{
  "model": "self-supervised image encoder",
  "dataset": "telescope images of galaxies (Galaxy Zoo DECaLS)",
  "train_examples": 88335,
  "image_size": 48,
  "crop_scale_min": 0.4,
  "horizontal_flip": true,
  "translate": 0.12,
  "color_jitter": 0.4,
  "method": "simclr",
  "arch": "vit",
  "norm": "layernorm",
  "norm_position": "pre",
  "activation": "gelu",
  "mlp_ratio": 4,
  "head_dim": 32,
  "fused_qkv": true,
  "bias": "all",
  "qk_norm": true,
  "layer_scale_init": 0.01,
  "parallel_block": false,
  "dropout": 0.05,
  "inner_norm": false,
  "patch_size": [6, 6],
  "layers": 10,
  "width": 128,
  "positions": "learned",
  "pooling": "class_token",
  "projector_hidden": 1024,
  "projector_out": 256,
  "projector_hidden_layers": 1,
  "temperature": 0.3,
  "init": "torch_default",
  "residual_init": "scaled_by_depth",
  "optimizer": "soap",
  "beta2": 0.99,
  "lr": 0.0029,
  "beta1": 0.95,
  "shampoo_beta": 0.99,
  "eps": 1e-08,
  "precondition_frequency": 50,
  "max_precond_dim": 512,
  "one_sided": false,
  "adamw_lr_other_params": 0.0018,
  "grad_clip": 1.0,
  "cautious_weight_decay": true,
  "steps": 8600,
  "batch_size": 256,
  "epochs": 24.9,
  "lr_schedule": "step",
  "warmup_steps": 430,
  "weight_decay": 0.1,
  "adamw_weight_decay_other_params": 0.05
}
Rows from block 5 of a small self-supervised image encoder, named by matrix and row number. Rows with one number belong to one neuron. Each number is 200 + 20 x the weight over its row's rms, rounded and kept within 0 to 999. All counts start at 0.
Before each neuron's rows are labels from the 100 images, of 14848, where the neuron reaches its highest value: "strongest on" is what is common among them; "place" is the part of the image that holds the peak. Only what is clearly more common there than usual is listed. The data: telescope images of galaxies (Galaxy Zoo DECaLS).
# fc1: MLP up (model.blocks.5.mlp.fc1.weight, 512x128), inputs 0-127
# fc2: MLP down (model.blocks.5.mlp.fc2.weight, 128x512, transposed), outputs 0-127

strongest on: shape: featured or disk
place: centre
fc1.448,184,195,192,188,205,187,186,210,173,217,238,221,197,218,205,237,203,169,217,199,221,215,211,193,207,218,178,233,172,189,192,180,179,206,218,185,191,206,203,218,168,168,213,183,220,198,220,223,186,205,189,218,199,230,165,207,206,188,212,174,190,222,178,218,186,217,214,199,196,204,236,204,216,216,191,204,191,190,193,193,195,157,214,216,201,203,185,206,228,178,196,177,208,188,231,191,214,215,212,204,227,185,196,205,184,195,185,158,126,237,217,198,243,181,167,228,181,218,180,199,175,184,180,248,219,203,226,207
fc2.448,174,187,198,189,215,176,160,192,228,213,158,225,219,176,194,179,228,243,204,208,179,176,200,207,180,216,215,185,216,185,189,216,190,186,189,205,168,198,196,167,224,226,182,220,165,167,208,231,202,165,255,180,227,190,238,212,199,203,186,220,188,182,201,163,215,194,200,191,187,221,194,228,167,223,188,219,182,197,188,170,200,192,171,181,215,221,221,209,186,211,214,210,208,220,192,232,196,186,189,193,205,195,199,185,198,201,167,224,229,195,177,209,213,203,191,176,223,211,204,207,216,224,225,156,174,202,197,183

strongest on: roundness: cigar-shaped; edge-on disk: yes
place: centre
fc1.241,181,233,212,219,224,197,179,224,252,175,183,206,198,200,222,220,176,188,200,207,204,219,221,202,170,194,192,219,169,207,207,210,199,196,192,184,161,202,178,191,193,210,217,187,183,173,193,199,210,194,221,175,222,197,231,238,217,204,200,243,211,199,220,177,210,225,176,213,202,194,189,212,237,169,204,208,206,168,195,208,218,172,173,218,203,178,176,209,233,185,184,204,189,209,217,252,168,193,251,207,197,231,178,190,209,178,221,201,210,224,222,202,207,223,216,230,181,192,189,233,204,211,182,199,211,194,228,156
fc2.241,168,152,212,207,217,195,222,172,211,235,252,197,193,207,219,198,203,230,166,184,208,161,224,178,201,188,227,218,200,234,181,208,184,210,210,239,221,179,185,241,209,225,186,200,224,151,230,201,201,203,168,196,200,196,185,203,152,193,192,205,229,207,211,198,203,193,181,193,193,208,205,228,216,190,201,183,180,220,219,220,225,228,199,217,180,222,201,169,197,210,218,165,176,230,198,238,236,201,190,183,208,216,217,187,210,199,203,167,205,181,220,196,203,203,175,177,212,203,230,204,185,194,211,195,206,199,186,175

strongest on: shape: featured or disk; edge-on disk: no; spiral arms: yes
place: centre
fc1.329,179,222,218,203,172,174,181,208,168,192,233,227,224,211,206,202,206,219,177,208,238,206,210,198,204,171,197,227,193,215,158,201,183,188,188,193,190,244,206,203,204,223,191,207,215,145,192,247,179,199,200,183,210,183,217,174,175,195,189,187,186,207,210,203,201,221,233,195,205,188,227,207,190,183,147,217,189,228,229,205,191,216,240,189,173,237,199,199,212,174,203,180,195,185,197,211,217,176,202,178,217,219,202,199,179,182,205,182,232,195,198,176,230,213,172,147,192,173,187,190,178,195,189,172,221,197,208,202
fc2.329,192,194,208,196,207,204,199,209,231,243,171,206,186,206,199,174,197,212,216,173,186,201,170,209,229,195,257,184,204,186,219,197,159,185,206,184,224,190,222,163,203,227,198,217,179,202,211,171,208,204,207,172,190,199,199,228,227,178,216,220,191,211,171,185,201,211,186,189,214,219,188,204,194,228,216,197,211,198,200,212,169,217,179,164,181,199,205,208,188,186,192,208,193,232,187,175,188,206,189,226,161,184,191,204,228,232,178,207,163,204,203,236,177,184,238,225,187,185,173,192,202,184,253,225,154,193,175,193

strongest on: roundness: cigar-shaped
place: centre
fc1.194,192,187,175,214,202,192,205,194,166,211,183,185,190,196,203,191,223,219,159,229,189,214,214,202,181,229,168,167,221,177,163,204,199,185,208,174,211,204,224,190,185,198,187,173,203,176,203,194,207,209,201,209,213,193,182,221,217,220,203,184,202,177,197,184,203,238,200,187,214,190,214,227,215,232,206,219,187,199,166,256,223,183,171,221,194,182,203,175,210,217,185,171,209,184,208,161,213,187,254,241,218,204,207,214,203,168,208,238,192,195,216,193,202,194,185,179,211,210,182,203,221,200,195,254,247,188,168,205
fc2.194,245,221,248,195,203,196,195,210,203,221,218,211,241,211,182,188,204,221,214,195,230,217,217,182,236,202,221,230,172,246,242,188,180,228,220,202,207,203,207,199,226,182,210,218,199,214,197,216,208,218,207,221,177,214,193,206,175,187,199,203,194,239,188,201,236,200,180,207,159,249,188,186,171,211,217,204,222,202,236,183,191,205,194,203,181,234,206,178,189,196,193,202,195,204,211,207,179,194,157,176,190,216,198,180,175,216,206,190,194,206,185,197,198,179,237,210,207,206,224,238,204,207,183,168,157,229,205,212

strongest on: shape: featured or disk; edge-on disk: no; spiral arms: yes
place: centre
fc1.24,228,209,185,231,217,164,176,189,174,203,191,193,193,212,186,224,210,181,253,206,256,200,174,219,220,212,190,195,190,225,208,174,192,199,199,198,221,196,186,179,207,167,222,201,201,179,221,197,179,173,192,200,198,203,203,204,184,219,207,180,194,212,186,205,210,186,203,195,222,202,181,269,193,211,185,228,203,177,168,185,207,201,180,170,200,199,203,194,181,267,166,227,175,186,212,161,233,212,218,212,204,197,204,219,185,190,187,216,211,197,168,210,207,196,192,229,185,198,199,188,218,181,229,178,198,167,234,204
fc2.24,172,201,221,178,179,220,207,196,201,222,228,179,225,211,234,198,184,199,167,219,156,198,214,222,195,206,205,200,266,192,203,212,211,212,186,182,198,182,209,212,181,225,162,206,192,194,220,143,179,190,188,197,172,233,189,188,212,196,191,215,206,210,222,184,204,194,196,183,209,226,216,142,196,202,193,178,190,206,231,203,179,176,210,178,178,213,200,204,192,150,211,164,231,235,186,193,179,190,184,191,202,225,221,189,199,220,226,166,201,204,215,197,206,194,203,169,192,186,167,208,196,238,195,198,206,200,173,209

strongest on: shape: featured or disk; edge-on disk: no; spiral arms: yes
place: top centre
fc1.154,191,235,188,171,206,229,205,203,183,196,230,185,184,203,189,211,173,207,278,201,156,207,183,206,173,218,195,196,209,188,175,204,219,202,188,217,199,184,202,183,209,197,220,192,169,232,179,187,195,196,203,217,187,191,190,232,231,206,222,221,182,200,167,170,179,156,139,193,201,216,238,250,186,178,172,203,194,196,192,205,186,186,167,204,195,198,198,195,188,161,195,199,215,182,205,185,182,183,201,205,216,213,213,207,203,199,189,253,187,201,213,196,211,195,208,205,199,206,233,188,215,198,218,222,179,205,216,174
fc2.154,218,203,194,194,191,186,196,191,229,159,197,174,207,206,200,210,208,196,247,195,221,226,172,190,222,203,183,175,207,150,223,178,196,196,200,168,269,183,186,217,226,212,196,191,240,208,179,211,198,195,227,202,247,203,179,223,227,200,230,180,209,189,199,208,192,211,214,204,183,195,203,182,213,220,193,230,200,212,199,169,195,209,222,206,183,184,185,193,188,204,201,190,189,205,183,223,193,185,151,195,177,199,158,170,152,193,198,188,214,230,170,210,185,201,203,172,212,186,164,211,196,227,181,191,193,201,194,166

strongest on: shape: featured or disk; edge-on disk: no; spiral arms: yes
place: centre
fc1.42,217,235,193,194,195,188,215,203,178,232,187,174,222,204,206,188,241,171,189,169,172,188,201,208,167,165,165,169,225,193,200,197,214,208,201,200,209,208,228,184,180,202,172,178,179,197,194,209,189,202,189,216,196,202,188,219,222,203,174,211,229,220,216,226,235,183,193,238,215,213,224,231,185,177,213,224,213,174,188,192,215,178,161,208,213,200,200,187,247,166,189,257,202,187,198,171,213,193,171,189,159,211,186,205,183,203,169,215,213,188,189,216,203,189,202,180,177,164,201,194,234,190,191,195,201,222,179,206
fc2.42,188,194,192,205,240,193,206,189,241,242,187,197,209,176,189,195,166,207,207,221,250,210,202,215,199,201,237,229,174,230,227,186,231,223,203,192,210,212,186,198,209,201,181,180,239,204,199,188,195,216,186,220,178,186,186,202,216,216,224,253,233,249,196,165,177,196,206,203,228,214,186,195,209,247,194,179,215,203,212,184,182,191,206,182,212,221,194,198,215,189,175,192,188,172,195,202,185,205,184,223,175,206,205,169,192,190,223,231,153,210,194,199,188,216,225,165,199,185,204,185,213,196,200,200,203,200,245,185

strongest on: shape: featured or disk; edge-on disk: yes
place: centre; bottom centre
fc1.501,206,203,192,215,209,200,200,202,186,228,201,179,233,193,210,206,205,204,183,179,209,216,148,234,237,207,233,203,218,221,195,201,176,224,152,204,192,176,180,199,168,226,181,210,213,200,229,212,197,208,225,191,238,207,184,201,223,227,175,207,181,223,216,224,183,206,217,202,199,221,222,211,217,192,184,208,167,233,213,211,225,188,240,224,188,176,219,240,182,194,178,215,221,228,224,164,216,197,212,192,217,178,195,204,193,185,199,218,207,156,202,210,198,232,184,200,259,216,187,197,208,216,217,234,205,212,199,211
fc2.501,212,187,225,202,211,199,208,214,242,207,173,202,203,207,162,199,172,205,228,218,171,205,219,224,179,182,182,200,205,179,199,188,193,192,235,197,213,224,181,185,215,151,199,194,181,213,200,183,197,203,189,189,208,199,239,210,239,182,195,207,223,186,211,131,193,196,208,170,221,198,192,222,206,201,212,201,199,206,171,198,175,200,163,188,200,198,185,201,193,198,205,200,201,226,166,179,192,226,215,178,196,212,164,213,190,192,191,220,218,251,190,235,232,176,201,187,145,209,211,211,218,211,215,150,201,188,219,180

strongest on: roundness: cigar-shaped
place: centre
fc1.387,192,188,196,209,206,238,167,207,170,218,206,184,198,212,213,180,172,203,189,195,177,214,193,201,154,186,223,186,217,209,176,192,176,212,161,216,181,195,216,200,211,212,186,200,169,227,187,212,215,188,248,199,254,215,224,225,192,214,224,179,245,190,208,232,198,249,176,183,207,224,196,165,217,173,193,213,182,201,168,174,207,210,209,190,186,184,204,191,194,209,199,189,224,193,215,170,235,175,172,195,184,179,206,187,207,193,212,185,205,207,194,215,175,240,210,201,200,203,204,193,173,182,231,207,148,217,214,206
fc2.387,200,182,177,206,177,188,160,197,214,150,197,197,195,189,191,212,195,177,201,214,218,196,187,219,190,203,203,208,211,221,219,194,180,171,198,212,192,206,228,203,199,222,202,201,197,169,194,205,178,193,193,188,188,209,198,205,205,272,166,227,143,219,226,180,206,149,191,187,195,241,202,233,185,222,199,193,201,224,224,197,194,207,195,200,205,190,187,207,187,205,165,173,218,192,180,206,192,207,248,222,158,173,229,215,220,223,202,193,196,167,189,200,216,234,209,184,204,198,176,214,201,188,184,162,235,202,209,213

strongest on: roundness: cigar-shaped; edge-on disk: yes
place: centre
fc1.497,190,183,198,242,196,217,148,185,202,208,183,209,213,196,231,182,200,198,177,179,223,175,184,221,184,184,192,232,208,225,234,215,200,192,194,198,162,196,203,203,213,219,211,198,216,174,188,216,206,206,232,179,224,219,197,198,193,228,211,209,170,209,204,202,177,192,229,180,193,201,169,175,190,198,203,180,179,203,179,168,170,232,230,173,186,198,188,195,175,215,194,209,230,217,184,213,179,205,198,211,171,191,202,216,186,174,245,163,235,178,199,209,178,188,183,185,247,187,227,230,188,203,205,154,191,208,232,196
fc2.497,203,206,165,194,197,224,194,188,239,234,226,178,196,193,215,191,193,184,207,183,233,212,235,211,184,202,164,177,209,200,206,216,221,181,201,204,216,210,203,194,228,195,192,198,207,190,201,215,222,192,192,215,202,201,233,241,214,187,229,200,238,242,190,211,215,212,208,173,216,188,237,172,204,219,213,203,230,179,192,198,182,219,215,204,223,191,198,219,210,184,187,230,184,245,194,241,210,190,174,210,158,199,162,228,171,183,208,178,234,219,179,213,177,215,216,156,166,194,210,214,182,183,192,181,193,233,186,195