{"qk_norm": true, "patch_size": [6, 6], "init": "torch_default"}
Rows from block 7 of a small self-supervised image encoder, named by matrix and row number. Rows with one number belong to one neuron. Each number is 500 + 50 x the weight over its row's rms, rounded and kept within 0 to 999. All counts start at 0. Numbers have three digits each.
After each neuron's rows are labels from the 100 images, of 14848, where the neuron reaches its highest value: "peak at" is the part of the image that holds the peak; "responds to" is what is common among them. Only what is clearly more common there than usual is listed. The data: telescope images of galaxies (Galaxy Zoo DECaLS). In brackets: how many of the 100.
# fc1: MLP up (model.blocks.7.mlp.fc1.weight, 512x128), inputs 0-127
# fc2: MLP down (model.blocks.7.mlp.fc2.weight, 128x512, transposed), outputs 0-127

fc1.468:480463480555535509445506439508565453444535597474509591508504408502559513485440620575571458467570499539493567545489494485473526557462556383566504569433502393539505453581514470529513478444524393536544567506490493482477503467467526504482540628407389450483534529495482545454469543530450543469495513472494414497469506602374570442494511527505453469434413465512491491502479519531419529445466
fc2.468:504546515516454507561489553398473521481483406457422541515526494471520472516459446551494506523547587495495489512521464580528564426482506560501548474466524641405497494488419566533518523622494504546505419555510434519506467537476442478532507474549566542482472498452433478483416378527580516476548586573428538496461428415491514510545404593601522527505550572506537472611568462487475465453528
peak at: centre (78)
responds to: shape: featured or disk (65); edge-on disk: no (61); spiral arms: yes (47)

fc1.68:596531489511469476481516521501480510437422557494531440520480586475448543482518546473537322543443543557463479497412480466531484498515501417472470430493498466475497501472500515466448537459471573453486379515437514507720508486561499507486484480563459498529447520445479536532522590526410564586617526456501463568496458436432440482434536507486479467465508442447572485500440476439511534487513
fc2.68:522435546497552486403486446473540536552508475519459504472451486594575459534438505481511620442530504483470487477476546508488447531445592594510528517479596582495506520486536516499477532504418406556536554449562487517390507525388488459505502453476536467381560472537573519459592383473531495418384536634518523489507541533515490593563489469492477542452529453577522513480510516454447449491457
peak at: top centre (42); centre (34)
responds to: edge-on disk: yes (31)

fc1.391:495440534359575511486499516463577573441461547473537499517477527544588445479434486533429509442411496517469613432529529462487500560458494535512511544545483461465554440473416487516491567451587443531525533532585514445534514473409512630501404570413501433489509416525489477547529553496534469462399471587564507446624499461504508471504486568501529409567474486513530508457452495464424507535505
fc2.391:565522410538510380485447516575511410582512410512514556482515443469445462471517509516450497577535500530482375440482418479546479468504589478477425496490416470483453451539462504522524484492416549579405500562467542529492506520495431398436407491545473525512466469497481471432463449510431561486656568477464449536436480541537445586517592475514533585488512559473484454476454522491478538535552
peak at: centre (28)
responds to: shape: star or artifact (25)

fc1.235:582532517579483428510467499532572491478462546433626420506494457488501592455512561520385511490497515503376551434479434427448564468474503427516516487485500389514594493519494483597508530531428495397576510572492471426537439481459507567521555452490432413504525554506446515485465532550532572583468556491504422516468512466539419612468532452469487439492474566482429504539501550523558530476522
fc2.235:573426463514512558384531544483460502544410503534442550527480513482407417593432487374530566532508611509560508517476551553487417485508532507504485519420511566485463570532501521511538505525541536414497428487536531660587506467477571430506520493523561523483408412503505452569562478436515466432465471654456541507541476504527454509514495518525461487474482523568509411475528452530479501505474
peak at: centre (90)
responds to: edge-on disk: yes (27)

fc1.249:523525527496413484578426549556579498427477446471471607491580535488491487457530518456515459455558423536528573458497475520522488587421499617580611485485549562426468591434495505511534527487448463559568502450471465537448482470466554570490522500529492531427490471551509516504520470543594409514512474417531526552493570478551493572449520591477536480506466464367499533510495490477662515551523
fc2.249:511464531488527555491554451480449487517580411596523437546565496465506483491456444473542513610459577463494386505480561510480553438561475494454440457577446442598538426507525517569479516444439552493493496414564590485509524432501532472518425519439515369618433526513574502565510446489546576492505498546498446478496510490456487487557425520447534555446517445567469493499490386543436503402514
peak at: top centre (73)
responds to: edge-on disk: no (62); spiral arms: yes (55); spiral winding: tight (34)

fc1.286:455491512566516582519500485616557475513625472463503570502526481525409549495531507442369525482542548577490509522504572441558484457453486477467537541532536536570436483511475567474475486445518469457514508493417485456440531535410562462554503540515547427538447555481517486573447461508506643501545416505494440528488530545475596582468540500638560434496555534402515527443555461490568463491448
fc2.286:516437537462484457494528556444487504468487499501488501522449516489527555462489436560503534560565412505458587522408451485431548484511522529609517564537452463486489591480461556516530505504548515514429494541402489519512384331504518468522421525520646509487500588594506439570482508523491416577462537454504510415521546516494509494576436469497541529515481466565575572613455558448477508566478
peak at: bottom centre (72)
responds to: roundness: in between (61)

fc1.453:476482502484529454610467470525504495508568502524417428501475484539458498443410488477572490549549546448464512531510476594543474506454407489580519451595519498479482516503508602518425527494552553452595405540498539451569587513466543489477464457519504403525448454564481466439553527472480472528473521548466420511454470571519457515389593560468542334437494497505470403475593509497552507571473
fc2.453:592487470523428461455573480510567486513574537550489506505500449486561540491625515529583559556444528480522376553518487562470513441452532474501416507493490543425560469546523494493538497537367455484511599521462512508465460474511491467497432548557596488539434526429446406502439504478588503503502469444522504458587503439414587502489478419507591554513588500514484566481531395528459411452538
peak at: top centre (42)
responds to: shape: featured or disk (64); edge-on disk: no (54); spiral arms: yes (43)

fc1.479:478425453498525522457450468536438474507513495493434500458565584566527658545547466427496451545489513509570586467557434446545480591498536528509508432482460565524449441493524484489487441440586488495496549495429424552542506540559499444562510450483502504451517476551506533494530501411414525507552499479546543480428477384492466438584564494538505435408534385476482535415429564479452612535446
fc2.479:465558555526615509458460484418541568522507488491521369569501493564504522450488474526495539349466499424543470471554494571438430446504454590477588534524635561550499607493526506542484553545476514475402547574520495424532418585519444487377483472515517401441500466464518490456490561519552465506492573552491522491494513544484493519505448441571444554467490488541544495529560466546527486499446
peak at: centre (63)
responds to: roundness: cigar-shaped (34); edge-on disk: yes (25)

fc1.169:481456453622496573556473480468496519482517473476437540549580519512481484526497582514537487489451464490474512494529422531511505425549511597508606454449498526429485507557624476547488385648541475480535617475464479533453545458449537571462454520474487560498453435487511480464462600502514477523550508378578462511515543522490403439432429470528437483592496440454482495558540548458490478418533
fc2.169:519501525610457562398541399548491500512483423500575523596505513537393548533514448459519463527493451513535531537467482451477457514489545571457556541498513521504444576465596498454509495451498498479390548523523441518533543496597473491462502475573459572590533466477486572500560390549401493471546542402583519460511511413467407519473460495572509499461444603563479540591461531547499516488422
peak at: middle right (47)
responds to: shape: featured or disk (66); edge-on disk: no (62); spiral arms: yes (47)

fc1.168:571468582497519531400451418465465517492523457528560510462505492493570520509595381376498468533501444508461606535498527520441485631543546605455459521524555498597526491569492473501480498488505650495492484457506509456486433480449537453463492478526556476526519520481554550647500542500468490451554504573528529496577496470471564511508590459496488438526597460609541540437482507519565510468487
fc2.168:534486496592470540583519561513536564559539619426464501527480482556416582537497555590587525528461465512480450484499451427525437446509488494540499484461497455503437521487526653467580543456393438460477468479552510484541485512578504515570517461531511529438573582539521574466477436439468537549451508443498543556406510454520505567550466557444480580487500491441611479503508517528489390567567
peak at: bottom centre (48)
responds to: spiral arms: yes (39)

fc1.30:505581477512495501502519374510531390506506503525479483497499420565543435558458458553525515473439469512514574431557512510568403487438500474617470501570471511470526458447429474487618430496538562549457470507546579491599377565559481482596533469458519531539486492521484484437422513456539435452592497487443496475497623396504531568545462478511511491429510479503533481468520560489459393532459
fc2.30:484454504503502497562488550549513488547523443576487444549515515508507493459495505512540497488552555493512431478392401436505540496560436488348576573451523479590541556476508507497402483421500466570464517421494474423441570359509497547445505490568491409484438566518522517529548541477411538445439517532521538489528529603453558425399602478529528530508542528559508543587462534492538524566485
peak at: bottom centre (41)
responds to: shape: featured or disk (61); edge-on disk: no (59); spiral arms: yes (43)

fc1.318:511681520560520551551528541531498426543604428525518546416561545473446540434446481380555510452537464567457470544559481409516493486487519554444518522514425423437527524535432526541486587558448509473412522490478463443541449512545476509546488458426556522485488587504523575475428495515480516489496368496531441558502548414483511522551510544521522473520474452484454490519520451433581496386529
fc2.318:527424500350476480408508594391477536420459629440467432555518521472496505498496420480531468442540401504489448478589514477518546509461492431439519551550509463601514388557524425537464478555479462549490551452468502428476461492461482449460446520432555504421507523490500453523463457504552515385492505480514442472471444458433558500447484553487460531486422477540536542551507555566497444439589
peak at: centre (86)
responds to: shape: featured or disk (70); edge-on disk: no (59); spiral arms: yes (53)

fc1.418:532511545509508423469452429455479492449533419483547546501523500514539503526452409451427553488526449485447504482453509442456474629429494464440470566538580470463582488456526527469405554498551597489486502528479480518418487420514513463534556417434525421503533574449530536533460504489536443545661461557513494577463493498595520408464616489497550460459545483436512539445480482618540503514558
fc2.418:538469432536527520512525545488506627462523588527462467556516509489467416503501516535620437473533440495521501491526443514483456432524518508553437427427451582427398524463519409539583611459479432488433505454479470398522496540626493539476500504576499585559489528529476479515475433486521594466413497472605538517542468508460530558514426552519489482530439463481541466530445560391461552546467
peak at: bottom centre (28)
responds to: shape: featured or disk (61); edge-on disk: no (59); spiral arms: yes (46)

fc1.311:553418497465540523456577537502529581505506486483507519534487518423603435482489420526385575476485598591597464433523359559456498524529567518437528548505430531495466464425514520484581489452426435579498451482551517563527477508495483417414506424454487498554561462509496509518577454472507539481524503482518478507533566533492560515536505388458493523569515485562444502498460501529442395628537
fc2.311:439487661547492466495460530453535399503561469488400552452441565551443546495482530520580494578551489457544531539508375431497470537481430562535568567494434534553492475411513519626465480545505521421483490528492472514525481511507522504564512489511504559410547537540552489517417559568575418477471504468500449589515440521495536527460536527523560465471553388482560482415566493458514512422458
peak at: centre (73)
responds to: shape: featured or disk (81); edge-on disk: no (75); spiral arms: yes (66)

fc1.417:510461589506478485508498516455528409473537449526473476533444440490485486547462511456594510441529413445506521529460483476471463426399504499531479481493585600539501390519410500481480509499518513501489575508569438496463547494448553574430495571457438416632467559489523468470421528465501447549501576563484559619416481530572455536463403535429471468514448480544484493611542413463433555476484
fc2.417:483528507582451453517409462498476497513587456577451466481425491506525519558499509511593514568477497472467490503545500639524472491543558575433511512476539561510590515468503409507558420445540448404514442545451493545507518537530500530453427530500421625445481512423405584564520523508463507487495505574494473499422506447498568518491420465515450610559483592427516575545503507467549603474434
peak at: bottom centre (42)
responds to: shape: featured or disk (73); edge-on disk: no (67); bulge size: moderate (28)

fc1.408:490531505489516521535592318531478487525536467508388493547495509521479426487428508479597587419567482519483552506522429488574491493458449442568454462532480485604545468513488555516457500481505512462531590460477487539508561433478454494509510534436460547465521502461486573548415452539461460370582451503438534512461514455500362475490460595469524574572567483452487491459557452524476423456450
fc2.408:474539496496460459494432562444554474516497605555622520432369554460566556475448470544514370540481546503527532445494537534546513436559488528450576498540459508452480531538470481536501521493448514596445381521457480481565427533570467539530491465551515535547502434522531440484562570569517513559461548404501448499512500469455657490556526454552476445484517533501448510602455573551532547515479
peak at: bottom centre (68)
responds to: shape: featured or disk (73); edge-on disk: no (72); spiral arms: yes (66)

fc1.92:427569443498505491574490533573600536479452431501488554494465438537499465498473575543531552517526609520500476421503545448481526594417576422431517510531505540515515473565553510489532473510499501502431368466526481613552399509387538579441477578454443411507476517461485528529527579498455577442410487483533530539427538519444521593423519495521467514466559473515540473505560608525481536494507
fc2.92:606572504543483489495556486469525484551474585539549575562497475492539576512506510349395601449528532441475526527508510518484498366499541529487450493484506512488481491583492454498523541482507535541509467587469486477480564479502446508479486477505602548392494403475450541477513507503505574520467402388484440468477511467471400648562515408519516523561494496551414517552523495469479521504398
peak at: centre (25)
responds to: edge-on disk: no (52); spiral arms: yes (39)

fc1.141:444680458489480439462483571510545503450503502468515564492538445520529492494444603496481480615393507476570548558477478511461442531470528480454473504488509431459548498456497502454478560462534483572589552516473481535500403497488549473541541434459550643457447475445457530516474487488628513521547501538528418535534501501509543555444502398431485480483444460561462470379436480569535498467575
fc2.141:465467444505504433434519476551494558479558517425421470479599598459517490478464439462622519510484515529586518511521490448465501450550397399618541494621486523566447493572497475524545475518530422442539441480524451478552493499553517540555445535580443469483450505569514576404518556417488482514436520438455572530468479524497402475513519536583408562433448505502541494529539524491504511595471
peak at: middle right (34); centre (31)
responds to: shape: featured or disk (68); edge-on disk: no (62); bulge size: moderate (27)

fc1.390:506520462357549482531431520520507406496456486467557510548485384469392508412499478450462576520518570527477520498473539394569484461483528503504490435521494445476525563597554496463535514514507417537629499444506536474538463467436478544433475584497418538476376414450462461520486513506500437495599464479523489508489468446556387525475524431508543468448458495431452483487638475494495514504534
fc2.390:536465478486454538547558537471536510407570413491511491531541517533504472610469456493533450566509518481549518550493476447476507493478449472554557530501451485524528492488554480540461506499518616424436527553478519575448544468444476420498558497378457356560463517419568527442551531442608551502516559552518446544506508475449614560458513493462470514481409481558528443480404562458636471455542
peak at: bottom centre (27)
responds to: shape: featured or disk (76); edge-on disk: no (55); spiral arms: yes (49)